Weights of a small sound classifier.
Data: trained on acted Russian speech (Dusha), 49.2 epochs.
Rows from block 3 of a small sound classifier, named by matrix and row number. Rows with one number belong to one neuron. Each number is 128 + 24 x the weight over its row's rms, rounded and kept within 0 to 255. All counts start at 0. Numbers have three digits each.
After each neuron's rows are labels from the 100 clips, of 14976, where the neuron reaches its largest size: "strongest on" is what is common among them; "loudest band" is the band of the loudest frequency at the time of the peak. Only what is clearly more common there than usual is listed. The data: acted Russian speech (Dusha). In brackets: how many of the 100.
# gate: MLP gate (model.blocks.3.mlp.gate.weight, 672x256), inputs 172-255
# fc1: MLP up (model.blocks.3.mlp.fc1.weight, 672x256), inputs 172-255
# fc2: MLP down (model.blocks.3.mlp.fc2.weight, 256x672, transposed), outputs 172-255

gate.396:126152122134150131133143152123132122106125102124140121114102108142105149163116116116146111121201145158137119150156127079097139157096100114109100098100157120143114112107126087187156156174157098128132139110115155077117141118138094150113146168108112132108
fc1.396:124099116149088144111155130136095122145123115136099146170110119119140109098098154056137165140137124158158130096099126100108165132187141122153117114144159139115124166115184104176125109126088147191153150159115145135134093137093139125117141147164104114100
fc2.396:129135130164172124123119123092125169131126137131140161129133129112128124148129080123170124097124125128089104118093118114114131138118101127143111136111121180164124143141110140150094103122101120157149161122122135103161181145126185124118110124162125093127
strongest on: emotion: positive (56)
loudest band: 250 to 500 Hz (76)

gate.192:133105126107124131131124172075112100117085119103119105152126136114111106113125159081125126117115100123148140112088100110131147122091104110081145119126164145087131110137149141097085118143155091173109134093139096137124101133098162108083126114115156118128
fc1.192:133121112126119075152099106135106123159143108191129131159136186146136075121145059128124130111098118171094083168136148128136144138119165101132160160129066095139132113123161128063106086100136131138132133098144132122064141132149088116103134134129177106190
fc2.192:111158136149147099134140116132118136114128116166161154132133122110130133117167111186109157134111155180103128102111155142118106086075137121105128158154139152147124106133126100128125126099105129120089110151107106134164107113117131137159132111111105142158
strongest on: emotion: positive (54)
loudest band: 4000 to 8000 Hz (84)

gate.485:160125123126168118124154170093152173166161122149101068114172127117105129148133099086154118121138127148092099084139116145149098112137141125131115137145091128156131118122116133126159159114073128117170120116132140142124139158134117104139135167163115104131
fc1.485:143169136103161141124134167127128126144116116173101124148139176139134130103143152132073155092174190092136068140101156117166164090132139128119128114125135157136131092132129153106162123101134133082107102112100138133120096119097188156119102155151151132129
fc2.485:145142139150110171161124148168142114132083127111103089112077184103140140128130150137138124089148104151144136146130097142161117126118134122158127174137107092124093140144133127107127151135107117103104105123134168132135128122117136088135106216166152131175
strongest on: emotion: positive (55)
loudest band: 250 to 500 Hz (76)

gate.114:086181148116116102088079106093144116128169074149134150149146101144138143120107132142166111117146141124173123081138117101116119130150151158117092108168118122139138082118141127113138128143142136103100076109150156104157137140146114115143086128158137148139
fc1.114:125223144133141115111119134124087118135144126091115138132183144159124081067150128157148097129134128137199121109127101160117103123109098130128080157135128106141129098099152110124143113107163173092146112102126129114154168116115164124131105133134166113098
fc2.114:116187123138153122114100117143109100166122169129166111147101093144131165145132092108144097139134106146165117172079182135112113108170127143151141137179118072152103060126123135149125092103146133133130145151125150135152111089131156127122139172127117114116
strongest on: emotion: positive (42)
loudest band: 500 to 1000 Hz (45)

gate.59:083121129134143098131135189181100154142091117119131105131141139129132141116133141163135156150138117127095102135127169116114145108127120090148089156119149124138146084144155149162148175132138160127107107168135097115138104073100131133097134131164098159158
fc1.59:119108124110127143148116151110154107077096159093165120145149132094127136104112125117123080128121106139116081155102184119117153153111120134107114127114139100137121092139161108063121145155159106152125096089115153153093163118147098086101154144104115090163
fc2.59:145128119151166129112124109106133125140137140149176098125114137181104110136101132108137106142129137124081161131149128138162150165182154169116143134158112152084104115156116150074084129148133159139114163184107126154155129125156119093158147123173106118073
strongest on: emotion: positive (44)
loudest band: 250 to 500 Hz (51)

gate.234:102128114141125105181110148139141132160113163143163128118117164114098124075162123113134157149107127181144101121148115151165159071146120127146123142140158125118119077161129130119095117111124073188108140103131106181086121172119100163132135101122123118061
fc1.234:123088148148114110100153131183145171122125156132165145160144128076141120146108141152154107167156179116102138140126130153081104186150138118110166105114170085081118150100124169105135130142128132103107167149140114120086091152130153098141125095109099122125
fc2.234:127147123121105172142141152104118152133110130155125057083066074124118145122106171147147132098116151162139131104132190073126138137134110112139150131164103119107137057114090151149152147091111127158140148118162131144158107133108105106131128140126155076128
strongest on: emotion: angry (45)
loudest band: 4000 to 8000 Hz (54)

gate.122:140210090155159167101152139159154101136115120120103113184117101172152127120160153096177105145175126113135125117143123109122142139141128115121112101140120090137087124125148104136107080153144107122123094122127122157105156153082120129134106136136128126138
fc1.122:164111081141158146128074115106139155130176104106129135161152137146097128166175124096139148120150148136139138091115153138143141148098113081128087085168139102129132120132144118120148139140164105045151116094147142139144122093119118148080121152108148171134
fc2.122:130119160090114105132179109120073136098155131154085143135123138142156128124121094146139117140152114124150089125141149131099138128123121087108118138148142138137124092132166160171111149131150122101118130130147131128129145145148125108134134155131100110125
strongest on: emotion: angry (38)
loudest band: 4000 to 8000 Hz (58)

gate.123:138114129130134125084130147145126095111171110153104092101127145140125130148155132180086101161181118129193146122136105119148113136116100138136115143138144104138080125128114113131117136063097095111074111145186082116126096133085116114100118130118090121161
fc1.123:132147115139142091142098114086133143138156114094138138149140134105155108102097123130130142102106144163091149153128112117141140135156132155123097096126095154131139125154098172109138164148157120151148125148143195162089103139116064121171138119107151105082
fc2.123:128183120122157129168127117130127129109108126143112138148088166105089122085101132109121159113128151107126141167141115135150145127119079124153157135157116106151135122119134096153148141123098161079136161135136144126153154131147119101161142169151150150126
strongest on: emotion: positive (41)
loudest band: 250 to 500 Hz (51)

gate.661:136165147128136155149110118117119143101106133096108145120137161112103143146160159168130134137145183122118105138118100135156118145122108159094096142151130119158078123073148119164127145137161152115155165149128146124097118141147139123119088160145123103140
fc1.661:103098094121141115140157077181139105107162132157109105185113140151167156123146136123112116138144165094118144141149153130128115147121077149121096092114097130128126123131108120072165118166130101144091131154077125131179097084116145098094161124160118106126
fc2.661:189151128115164147054123137122132125122145107130128134158097127097118082155097140094044132155137128173133155138123077130146146171090104138143084154148092153122126113097114118180126140088139156062145137111128130106091115162143128124096133142130142127133
strongest on: emotion: angry (43)
loudest band: 4000 to 8000 Hz (34)

gate.500:167135113139155118108170095151068119135143134146084114164124130110134124106162088146134129108156115089103133138092126106156154155120124123152108098141069131153157091165122141123128130112123151132150107120077095151102098145066131117128158132110117122111
fc1.500:142141125150150179133064117107135124145141123141150129133144096146158128113167136147117122147110110124162149124115133089136155100104101112174121132124143125149137071092128119127137133159127113081127109151115109159116133116085144122136096082101130167154
fc2.500:182133142112150133122107113128143143140114147137156140135153104088135137138138105137103155117135122158148141123141135185141155113132170156121136122179118102104170121137149109135150171113135131142096116119132099142122091140123121080133125157120150110118
strongest on: emotion: angry (47)
loudest band: 250 to 500 Hz (43)

gate.454:111124154060144152156176109150156140122132152139134170155167121122153124133135153120166116163171137096151111122093141120119145179144127143122153145133155141118102121118144148151111089178132114136131165127100102138158122123129172148133130131107152149124
fc1.454:155105117122149156130157114164090139091119118099097136126150126140113180141151139068100103172130095101154138146113145115114154127118136102156144136140164095102136135115127104145164124112120125172099134133173144099100136117132153155107153125155088142122
fc2.454:128131128104155117120111127104113070138126170130146128141141107161084115095138141115154149144140099125103076167125104112133126155153157122093117112103141078147110113145120133130125159148065113149137138127131114153183116146081104148084076120112103114106
strongest on: emotion: positive (43)
loudest band: 500 to 1000 Hz (76)

gate.366:120137075168155134151094132140126122133082156121091138151137125113086103156135096157147127148087121145124084134153140162142112101163156168105135129110074090115119130137081151129161115116137102166102159155142139127131189133113159146125136148147081104171
fc1.366:120130151148124091124102110140106128142086106124116127135114105133113108112148100099095116106122147118128147157099187148135150078129152124129114147132146193153103074131095120115114096095149123131081136071143161154125104121155136143078090151178113139100
fc2.366:117127147141148127122097115194114113137147117125081119176193112146143107121150099176092117109171150106144137123130163116119145126142145133097089139137110125101116130139127124092104098140112146135147075106159167176152101134139153119153125145147156115107
strongest on: emotion: positive (56)
loudest band: 500 to 1000 Hz (40)

gate.385:118146114125156114094130140116113123127105147123154112130120092121129110137103148135106171118147117122141170128107132108119097126108138137085127113151134106110110119072058107134108141093132126117155146138141143091105145145115166152072096109116111121093
fc1.385:114143118109171119134136154142149161136152121099158117113115120148077134127136112147129115121120108161099140078122123123129110136135137148155168129170128135110132143133121114140118104109107101116133131102154129084110148159133105118120134121154125143139
fc2.385:170148105142136151106159118105101095151124125097138087065136096125127145126154160158162137145154158123102086124083121131146111140138111139111160137144169163164148102154176117130137124129137140132128153109155125128140150136122159141142109169148120128126
strongest on: emotion: positive (41)
loudest band: 250 to 500 Hz (73)

gate.229:127123145102127103125143153113168170126140129151135116107107160153115140085142121107119141141178141125114143111134133126164136142143136152130115145090078144214117140123114132104142142140117140166099108119134102132136141152122129145144135097136106108133
fc1.229:147150110110153121166110112130131099088125127123106133146145103138158123144088100099121131195113134122142171121134110127136094111133094104097098117107110114141121156129104131140166164114106129089190128143153126144131125154130106142113123099089091117110
fc2.229:131101110142140207141139175083143138125126132143143159122110116156142158115106132113098113152131097103132109147101118118093084147135134089154119133115151125118110106105126156124138124174125142131163142110144119155154155159120102106145131149145143132129
strongest on: emotion: positive (57)
loudest band: 250 to 500 Hz (63); 500 to 1000 Hz (30)

gate.451:109159127078110127151176096108122201122101111164106115169125106111130150103139152210102130180107110108134122101130130109136143154091145154120143163090151114085129099094121124160152131128117115081102125160169089151103156096121104160162130149173135132140
fc1.451:148139151139116152090089124096084155146150128137075087112128153131110126101172148051135121133110110132169139174123112090102107116105098077120130144191089121073156124162072149086102129125091131151133130109093097135125103153167124112122179099130121137107
fc2.451:158152107185120120144116167104090098112082135138125146124145112114125088120128130130102151124129107153138133140100155139120125163110149163117135102110134127104143112121154136111139119100138119092117108148092091091103169145149141105154087102075121103138
strongest on: emotion: positive (58)
loudest band: 500 to 1000 Hz (53)

gate.528:079135103133115097126096106131147170120167109122162124119179125120156185113128149159141133131132157158142124113149086127124151101183158182119124101119134104140099108145160099069139089137125141116111142159085158130122116120145119179134113132080148105092
fc1.528:094112101098134115095151084136122144128127089134163179134136128093130107092104150134115142129155163129111150107140163183182173109087106138172077128152140093120142096112129101145138126142096132075129103130119142106076143161107105155116119101112123154140
fc2.528:100133131133085133079131164108130120153117108128128158185087125111124123144110145173132124135116128130145116137119136142116083137133130103188108145096148100140110130175160146151114144152112139108121111100103120115160109132130161156130087104166127130114
strongest on: emotion: angry (43)
loudest band: 250 to 500 Hz (60)

gate.522:106125128114130095124160145108124172121142113137119143091142074164117117119136124164145108134140108105170111106163122119124108121134129142109098115114129121114117090120146173086132145140169109096142173144139159124128138133167123129078161153157125099106
fc1.522:089140121126131119140128082095125129104141162126118094123154146126134081116150122160078158124113081148139116154170151165126035096167117089123107101157113115142139145105074114162108108163140131093145121108118123158138146153108146140082140160161128122115
fc2.522:112147083194153132104138123112096130115136134122099183140176120120170140144110105092135161131123106116101124139080139122140123156184157147145186100145118116156098082111125078102134154171142144155098141149133114155137181134129139114098181080142124113124
strongest on: emotion: positive (40)
loudest band: 500 to 1000 Hz (46)

gate.533:102110130157126145136154153111158105079181147127133116111096126155109139128097127101163131176124145120141132112156114152172147114095132140115116122085130124162109112134136148145158158158137137094181119164100113132148104135119102141128107122113124088119
fc1.533:161127137103150104122117136122154145114138119144145119115114111149132172149148150104121143157119194105145115116123127139147102121142131133116116115084094108158139112106098110074112145147084159134128125137108121124136097097132148116138109127102094107144
fc2.533:106138145136118090174124121132158144103142092133130142088143155145119177154177091105148071139121118094115136133183120147124129106106158134082146169131098106128147169107151126124146090124152091102109124133117078102163159148145153103125149113082120172139
strongest on: emotion: positive (40)
loudest band: 250 to 500 Hz (82)

gate.452:079097112106146132130123126142157132074163133196126127113156113144115113123118148143124117123155118077128100125132097115145139118106099096081139136113117077108158135136110114101098100159095175144145132139131105129121128127186156093067127167122104096122
fc1.452:139162156155118124154144110130113117123184089133134137180151120138120075111149115106131121123121150131132112207096100114132170115142160123132137107138121119143139074135141164109109132107124144136146135100092132114147142149120098167206185120112109171092
fc2.452:134095120099143146154151122123117152138120125131144147142122151166139102073089149091113112139121130158116141127147144140108101094135096110141161153165151131150146129117132127108104197151134127106221128092102184137103106124122122104132125112128125169140
strongest on: emotion: positive (45)
loudest band: 250 to 500 Hz (46)

gate.246:142122090128159086133085128158159151129126121141128063140126139165189097161138142133153121117073151058146118132149132088149141103155179167163105124115161122127152085149115115145088146130138100164125131093124076123115113126155114102099148144130147127153
fc1.246:120099092101172118097126131139161139121139142121144143177133129152122095159138183105122166095116146149092106158086150144163138108107179108104097127142127094148095160156149126137121167140147124124130112144092106165139145115103113121117137110143171147160
fc2.246:160120086108138129112093142119137151070117133133118123129125113148132118126119116130105139149113110162077100134135146096163137157088177115159137100153139146129101096051135129094137143139132142135143153180090111113154102118119117112132113104191130163108
strongest on: emotion: angry (42)
loudest band: 250 to 500 Hz (52)

gate.652:133114093142133145121114129126156146109158149142101135128104145127165126148137121105166123112105091124098122177095107132105096089131142130127152121124157119126108123183156139124137126114098108089109140139129151141165084107101133128132174110145145100131
fc1.652:125106102137138138079202161138107119122134094118122103098102173153145146164107115125149095117107088103122170139111120132120135109114151149123174147128124149117142114107041116172118150154166109123145150150151129112147118160089137135108135144123091129149
fc2.652:130117108135142112138124140126123164158150162142151135153131144108098076122143088137117134122119122121122143117128103137079133147137141138122143081154114150177158135159150142131133111111127122106144132159103114105149141123134128140091115186141104124128
strongest on: emotion: angry (49)
loudest band: 250 to 500 Hz (50)

gate.102:063148139131158152103129116121150055121087114131132122098102116149073097130132138116112115115096137140134149123136166143146161145156121126110090184101160090100112133124162121101107120149163091126108110107135114130131100058126172121181122154160089105094
fc1.102:142099109140126162153159123165149100099144155112129075139087106098118130068085118186149108134142156118180133112097127105130140133151127143155157139097143144116085081088092123126142095103135132134122130141124147124119137133087154137122144131162140146145
fc2.102:112177111124146160158150110087106099146140121149124130102115148120139109132093131124094108158131131156151109110145117105130088129113134145123130109134136143182103146144148129127114085139124152143093161112118168120117144234151109183120111123114073149078
strongest on: emotion: angry (39)
loudest band: 4000 to 8000 Hz (25)

gate.259:140141106128151161089136114126148127216169126146133132130156144146165141118132160145146129103135095086100145084141148113111174113162117121119135100161129113125141150139093103136121137112117104105128116118095071110104146094134115152148154156153157115115
fc1.259:101095108060108120117128136145139120124139131136101137145156157110146119153129096090133142159132113126126133090133141137081121110126135127086140110136126163150137115148120133082080129111102108146150107134098096137108101116154106092123114137099125168098
fc2.259:106142133108118119122170130111132092118101073139101112156131149124127122135134158143072094134133096107114133147115179137115106168105135150136109125186145142107139139136148131132123138090108107101157123138130151134118170145116147124138154139132082170174
strongest on: emotion: positive (39)
loudest band: 1000 to 2000 Hz (45)