From a checkpoint of a small sound classifier.
Training: muon at rate 0.0015, 20000 steps, batches of 64, held-out accuracy 70%.
Rows from block 3 of a small sound classifier, named by matrix and row number. Rows with one number belong to one neuron. Each number is 128 + 32 x the weight over its row's rms, rounded and kept within 0 to 255. All counts start at 0.
After each neuron's rows are labels from the 100 clips, of 14976, where the neuron reaches its largest size: "top examples" is what is common among them; "loudest" is the band of the loudest frequency at the time of the peak. Only what is clearly more common there than usual is listed. The data: acted Russian speech (Dusha).
# gate: MLP gate (model.blocks.3.mlp.gate.weight, 672x256), inputs 0-85
# fc1: MLP up (model.blocks.3.mlp.fc1.weight, 672x256), inputs 0-85
# fc2: MLP down (model.blocks.3.mlp.fc2.weight, 256x672, transposed), outputs 0-85

gate.452 [162 135 141 104 150 156  91 148 132 135 178 228  75 166 138 130  56 119 135 149 105  49  87  98 174 134 124 125 139 153 140 107 116 158 105 141 140 145 102 107 102 156 156 110 198  97 111  95 105  58 122 103 154  84 122 107 120 180 133 161 131 203  93  51  95 123  91 144 134 128 149 189 134 123 135 153 150 120 100 104 147 154 117 136  86 202]
fc1.452 [127 130  96  43 145 159 139 149  98 161  90 170 120 130 141 173 149 141  82 110 154  62 117 173 160 193  91 123 157 102 179 151 182  92 120  97 166 130 152 169 101 220 117 171  94  87 114 130  60 130  75 146 121  98 154 146 155 164  91 158 113  97 162 119 104 153 133 128 129 147 152 143 135 129 179 146 131 160 126 151  98 131 115 127 130 115]
fc2.452 [124 172 214 109 103 170 117 169 126 108  73  70 174 109 137 113 123  69 147 158 101 151 144 167 101 151 148  79 103 134 129 109 125 154  95 105 155 159 124  50 135 121 128 117 104 167 162 175  96  75 199 134 102 155 150 149 151 142 129 139 149  74 188 113 149 140  79 145 122 155 155 143  39 203 112  64  69 104  79 122  91  87 140 162 150  69]
top examples: emotion: positive
loudest: 250 to 500 Hz

gate.106 [137  72  99 127 165 145 126 180 109 116  95 157 169 125  81 111 128 138 130  92 139 139 109 122 113 148 123 100 152 112 160 123 161 124  91 116 195 175 128 107 146 138  63 178 107  69 102 146 124 133  95 166 151 162 118 112 107 112 153  83 101  68 209 108 157  56 184 152 131 164 117 158 127 139 131 148 134 142 131 120 147 171 121 108 125 134]
fc1.106 [101 186 123  97 126  79 167 121 127 122 125  81 131  86 177 117 121 101 111 166 184 103 176 140 109 110 135  97 146 143 153 176 125 123 162 102 143  85 111 201 119  89 173 132 114 115 144  87 108 128 143  91 125  91 133 132 153 157  95 141  99 188 130 138 145 163 112  98 147 114 116 120 116 158 102 129 137 105  79 167 223 106 145 142 155 141]
fc2.106 [ 92 122  75 115 168 153 136 144 147  86 120 147 148 121  93  97 122 116 148 104 170 111  96 122 142 138 104 113 143  89  99 102  96 122 152 126 115 118 171 135 167 117  88 175 167 113 112 203 149 140 131  83 152 134 113  85 136 124  57 171  94  72  82 165 105 142 111 109 131 125 101 171 107 206  93 115 160 178  74 117 139 148 108  77  57 121]
top examples: emotion: positive
loudest: 500 to 1000 Hz

gate.344 [ 85 117  78 138  72 131 152 174 142 190 142 154 124 192 148 178 140 137 125 145 122  51  98 156 133 163 132  62 118 101 127  85 116 117 104  83 130 112 138 127 134  96 143 135 141 103 151 108 191 129  97  62 134 104  90 108  79 178 157 114 164 118 128 147 137 135 175 145 146 100  90  98 124 118 124 172 164 115 131 146 119 132 145 207 158 114]
fc1.344 [ 85 132 143 111 119 117 141 111 106  75 141 102  99  64 173  94 138 139 124 162 107  99 131 132 116 120 156 132 141 120 125 207 130 121 157 164 158 139 157 170 168 123 112  93  93 137 174  67 153  47  75 122  85 126  82 108 119 103 177 158 120  91 116 128 171 155  97 121 127  93 170 147 139 123 129 104 138 147  56 114 116 130 130 186 141  90]
fc2.344 [120 140 117  84 174 222  50  76  93 154  51 122  98  98 129  79 139  98 141 102 134 129 194 105 123 120 140  72  93 143 127 177 136 122  65 220  93  53 179 194  62 138  81  98 109 114  99 140 121 145 151  97 172 162 115 154 177  99 141  75 113 179 182 158 162 127 105 137 125  98 101 120 108 160 158 104 103 138 135 105 144 100 108  97 146 124]
top examples: emotion: positive
loudest: 250 to 500 Hz

gate.485 [130 110 142 133 131 125  98 126 150  93 126  56 182 101 125  85 145  97 156 100 158  85 185 140 136 136  97  83 154 151  54 142 114 141 193 133 123 120 152 113 127 109 109 107 122 197 218 123 137  77 213 138  86 125 138 146  75 125 209 139  94 140 151  63 173 170 122  72  96 128 137  81 128  58 139  96 128 143  93 145 100 161 150 139 108  77]
fc1.485 [147 156  72 124 119 161 149 126 202 142 146 145  92 106 111 170 121 112 161 128 155 114 147 153 110 119 158  68 138 122 106 165 117 102 100 151 182 131 129 171 159 137 144 118 162 176 115 100 118 142 128 129 170 132 148 205  99  97 189  96 124 133  91  66  44 101 118  79 172 173 125  90 148 106 126  57 152  80 155  97 135 163 139 198 142 139]
fc2.485 [131 129 131 145 117 139 161 155 120  54 105 156  59 125 115 120  89 147 131 160 138 103  36 139 137 141 169  79 183 132 102 100 143 158 106 161 149 154 115 133 146 184 165 141 153 103 178 165 106 139 147 166 158 120  94 164 134 130 101 134 109 113  81 155 117  81 120  87 167 164 164 143 101 156 104 158 160 125 138 139 149 171 108  89 155 198]
top examples: emotion: positive
loudest: 250 to 500 Hz

gate.234 [163 106  91 126 136  79 104 173 143 102 150 149 216  90 112 116  95 116  85 143  87 143 123  89 115 158 182 175 162 127 121 103 110 108 106 129 101 159 110 118 113 147 172 133 138 125 190 169 125 124 145  97 119 140  97  93 153 153 157 136 163  66 116 168 121 177 108 109 104 120 101 146 164 112 233 135 111 137 142 121 175 114 136 112  80  88]
fc1.234 [159 173 126 188 180 120 149 134  92 103 107 162 119 144 119 123 127 113 102 138 146 159  93 106  97 100  84 120 150  70 108 151  67 143 162  98 173  69 140 136 102 116  97 110 102 150  51 118 127  78 150 122 169 124 129 132 131 101 124 147 105 114 170  46  90 151  87  95 111 110 137  91 151 157 125 136 191 167  65  60 125 159 111 113 136 149]
fc2.234 [127 112 146 124 149 146 147 122 144 160 102 128 111  98 143 137 128 108  87 139  95 142 195 153 121 108 149 111  68 100 151 174 138 147  97 117  82 102 176  99 103 157 118 110 150  99 149 131 143 122  84 161 150  98 104 143 103  83 183 105 131  79  98 124 151 120 154  58 113 123 150 114 161 174 128 153 150 138  77 182 186 150 186 140  81 155]
top examples: emotion: angry
loudest: 4000 to 8000 Hz

gate.123 [182 166 167 119  77 129  96 151 141 134 171 148 148 155 129 127 186 178 145 125  85 122  52 163 100 137 105 120 110 119 159 158 127 136  97 131 113 173 104 171 167  89 137  99 109  92 129 109 116 129 112 130 154 138 126 156 113 145 133  90 135 193  85 151 127  55 116  95 166 113 129  97  70 104 146 117 102  76  91  76 104 117 104 124 118 147]
fc1.123 [ 73 114  90  99 117  94 113 101 141 107 159 104 137 148 117 154 114 138  68 107 141 139 137  93 159 124 136 136 114 111  95  86 143 124  57 107 120 129 127 125 164 139  95 154 144 103 166 163 112 120 121 199  77 157 107 132 146 124 132 193 168 156 106 151 154 175 149 157 120  65 136  60 180  60 183 163 192  84  68 174 130 112 148 127 168  98]
fc2.123 [ 35 125 196 162 145 124 149  97  66 137  75  87  78 141 155 149  85 158 153 127 158 129 207 112 116 170 140 150 136 114 126 125 149  60  95 144  90 146 106  94 106 100 138  75  63 103 166 153 111  92  91 133 107 139 165 116 103 130 176 132 119 145 148 159 145 128 213 160 117 135 129  93 138 144 140 183 118 118 105  78 124  96 126  79  89 186]
top examples: emotion: positive
loudest: 250 to 500 Hz

gate.23 [ 62  98 129  94  81 139  64 140  87  55 164 124  78 170 100  93 134  88  91 108 105 190 113 113 105 217 109 100 146 118 131 147 125 131 162 117 115 170  98 118 164 204 149  39 131 117 105 128 105 148  77 148 135 127 119  97 184 149 169 105 107  85 137 168 126  64  67 147  96 175 132 108  74 194  78  97 108 112 111 159  60 143 153 127 130 132]
fc1.23 [128 180 125 127 107 191  89  75 153 147 112 140 148 125 156 119  76  91 101 106 181 121  51 136 108  94 111  53  95 118  61 103 163 121 111 157 139 117 118 179 103 143 168 173 139 107 104 145 133 130 147 171 109 115 128 140 148 108  64  94 133 156 115 164 118 131 171 120 157 119 146 149 122  90 148 131 201 174  65 115 171 152 124 151 125 136]
fc2.23 [106 137 163 119 120  83 110 146 122  95  94 129 133 149 168 133  70 146 107 141 131 161 137 107 135  84 115 154 140 139 128 124 144 125 106  85  86 101 157  96 125 162 184 122 140 208 120 217 102 119 172 181  94  95 116 109  85  68  89 115 153 174 180 193 102 148  84  96 127 144 151 118 117 129 168  89 134 142 128 151 146 110 114 129  97  93]
top examples: emotion: positive
loudest: 250 to 500 Hz; 500 to 1000 Hz

gate.229 [122 145 113 141 143 107 120 168 105 138 125  71 202  95 106 133 153  76 135 124 160  67 164 107 126 178 128 163 114 192 141 105 136 146  80 149  91 112 116  88 123 125 184   8  90 172 116 105 132 132 138  50 103 106 187 155 101 139 137 103 159 105 160 138 152 122 136  52 190 124 120 131 153 146 155 119 127 148 132  89 143 155 151 113 168 176]
fc1.229 [107 108 138  94  87 175  79 224 205 149 133 134  90 102 135 142 101 115 130 192 127 145 101  86 124 151 138 145 125 107 125 150 152 122 102 108 149 133 122  71 139 120 149 102 111 107  99 130  65 130 160 131 149 140 122 115 104 107  82 108 132 121 136 133 135  52 133  97  66 129 142 131 107  92  87  94 139 119 108 139 171 186  66 105 149 109]
fc2.229 [163 180  89  91 103 143 128  94 128 134 146 150 160  97 114 155 192 105 137 171 132 177  82 104 144 114  78  85  98 181 139 107 148 153  75  80 105 130 102 127 166 146  96  91 180  82 174  73 156 131 125  98 135  82 119  72 117 144 154 137 175 162 145 133 125  79 156 127 137 139 134 130 130 119 127  97 109 149  34 130 133 143 205 135  83 172]
top examples: emotion: positive
loudest: 250 to 500 Hz; 500 to 1000 Hz

gate.661 [134  83 119 114  67 164 115  60 158 150 134 121 139 150 192 127 100 196 107 170 119 173 139 111 116 118 147 141 109 106 183  96 132 132  99  84 189 122 208 132 114 114 182  92 109 112 110 122 171 179 150  61 183 118 122 131  70 150 152 110 178 137 133 129 167 140  95 155 154 117  95 123 126 112 121  95  95 173  94 115 112 142 143 151 105 145]
fc1.661 [105 159 138 121  90 186 129  95 147 132 140 110  89 123  95  97 131  93 107 105 100 178 123 145 138 142 113 129 121 163 144 167 147 156 147 134 110 132 126 193  88 102 193 115 123 218 173 137 126 121 133  98 122 108  89 166 145 159  86 130 116 155 179 127 116 165  40  94 139 149 116 165 119 127 120 120 125 114 116 112  87 142 172 119  95 149]
fc2.661 [150 147 170 132 129 132 103 128 148 133 181 149 197 162  90 124  70 172 139 130  98 133 141 125  99 100 120 124 196  60  97 140 162 177 152  78 116 140 104 128  92 101 194 113 155 119 142 138 124  94  81 141 129  87 128 162  92 116 135  98  88 104 123 129 113 102 100 156 144  75 104 153 174 141 149  98 132  93 143 115 135 142 108 129 179 114]
top examples: emotion: angry
loudest: 4000 to 8000 Hz

gate.72 [142 128 131 137 159 176 158  63 116 113 163 141  85 171 106  95 141 143 114 123 156 112 138 176  75 143 164 189 124 120 133 149 181 169 112 169 132 147 147 118 151 209 100  79  93 111 151 108  92  43 160  96  79 140 130 102 109 146 117  77 197 124 167  85  66 141  84  87 159 132 113 111 211 113 100  70  47 181 120 104 169  64 126 148 141 159]
fc1.72 [159 114 148 126  83 109 106 160 159  77 116 185  81 155 104 122 131 111 116 117 146 125  89 164  61  99 150  74 155  58 138 106 164  79  62  93 209  71  81  77 110 152  87 145 160 144 102 175 163 100 129 119  94  79  94 114 112 135 103 124 158 132 113 158 151  64 149 120 157 100 199  82 142 106 123 128 151 115 110 127 170  72 147 123 152 149]
fc2.72 [166 142 162 114 103 190  77 125 139 168  88 152 106 145 133 162 142 154 163  95 109 111 114  92 112 130 128 152 132 154 110  85 160 119 103 142 170 105 128 164 135 137 151 144  80 121 128 104 101  65 185 142 143 131 143 124  96  99 191 114 144 138 111 127  59 134 152 110 128 134  90 105  69 172 154 117 161 117 149 141 182 119 113 118 119 168]
top examples: emotion: positive
loudest: 250 to 500 Hz

gate.528 [ 82 157 172 132 108 103 160 146  72 122 141  97 138  82 169 139  77 184 114 136  79  96 116 159 161 158 148 105  89 174 152 170 105  78 165 122 143 131  96 150 150 158 137  97  99 112 140 136 136 127 129 142 111 198 109  79 159  65 129  16 135 135 143 118 163 145 172 106 139 111 119 144  47 146 147 108 115 108 125 107  77 103 155 117 136 100]
fc1.528 [ 93 165  47 153  98 132 147 115 206 141 202 167 143 106 134  90 117 145 152  89 155 152  59 111 111  90 145 146 146 114 134  78 159  92 139  80 106  89 100  93 126 101 137 140 112 129  98 186 131  46 110  74 128  78 153 139 160 146 149 107 149 150  98 142 138 138 100 154 122 164 133 231 182 147  87 171 177 114 151 161 159 113 145  90 111 123]
fc2.528 [124 145 182 160 116 188 112 133 187 120 153 109 145 119 165 104 138  68 131 145 166 153 105 107 144  86 155  92 112 106 175 183 136 137 164 111 116 145 186 178 160 152 109 142  94 120  71  84 231  80  87 164  58  71  85 106 121 124 168 103 107 115 165 101  97 138 152 126  98 101 153 132 138 163 105  77 151  78  27 106 202 136 139 153 168 136]
top examples: emotion: angry
loudest: 250 to 500 Hz

gate.102 [ 74  78 140 123 133 133 142 113 152 139  79 134 119 130 125 131 136  79 184 129 145 123 133 132 113 128  94 140 127 128 123 125 189 139  95 132 124 142  44 108 100  95  90 126  86 111 170 129  85 130 106 153 182  79 120 143 100 141 167 117 107 154 187  62 128 168 130 140  56 111  95 196 130 133 125 221 132 112 139 132 163 118 120 135 121 100]
fc1.102 [195 102 186 114 150 113  92 116  73  82 166  80 118 130 100 141 176 113 154 121 151 171 157 168 109 153 126 110 126 145 149 159  80 137 153 108 138  99  93 124 135 168 152 130 104  81 111 124 120  52 103  70 161 101 168 128 198 127 172 119  83 155 167 133 100 108 101 115 150 153 164  74 180 109 146 113 134 140 104 127 127 180 148  85 189  91]
fc2.102 [117 105 112 125 116  82  84 163  98 131 128  94 172 106 212 116  61 178 124 114 107 122 136 147 174 109 158 115 157 107 159  92 136 141  84 137 118 129 142 197 134 124 161 167 106 133 141  50 108 130 133 164 117 128 123 143 171 144 122 118  90  72 137 144 156 172 180 126 133 114 161 164 123  90 137 128 111 173 169 148 128  76 119 164 170 101]
top examples: emotion: angry
loudest: 4000 to 8000 Hz

gate.522 [147 108 149 152 154  93 114 102  94 123 123 105 110 136 149  73 202 138 124 145 103 100 147 164 123  99 181 110  73 134 137  86 185 133  90  86 143 193  84  80 160 154 120 182 140 138  72 138 188  93  87 122 134 150 164 155 113 142 157 128 189  97 168  94  98 178 135 123  79 107 150 105 102 172 113  81 136 185 118 163 118 138  99 149  55  85]
fc1.522 [132 161 118 149 119 139 132  93 114 166 130 155 145  75  97  95 117 111 133 144  78 149 164 153 109 119 109  72 111 149 162  96 133 109 113 160 138 175 157 113  74  95 126 101 145 133  98 180 114 118  81 109 128 129 109 123 103 122  55  63  72  72 170 104 145 192 147  78 129 181 147  90 124  97 147 129 114 132 152 134 161 126 122 172 171  78]
fc2.522 [ 92  66 136 144 134 142  65 196 129 104 118  85 141  89 132 100 161 143 128 125  67 115 112  84 128 129 130 100 223 117 145 140 124 137 108 130 155 199  68 109 123 106 104 151 156 153 122 124 161 112 158 149 116 146 101 114 159 117 168 118  78 168 101 129  85 124 151 150 151 130  93  97 170 105 135 104 123 116 147 140 169 158 201 146 146 135]
top examples: emotion: positive
loudest: 500 to 1000 Hz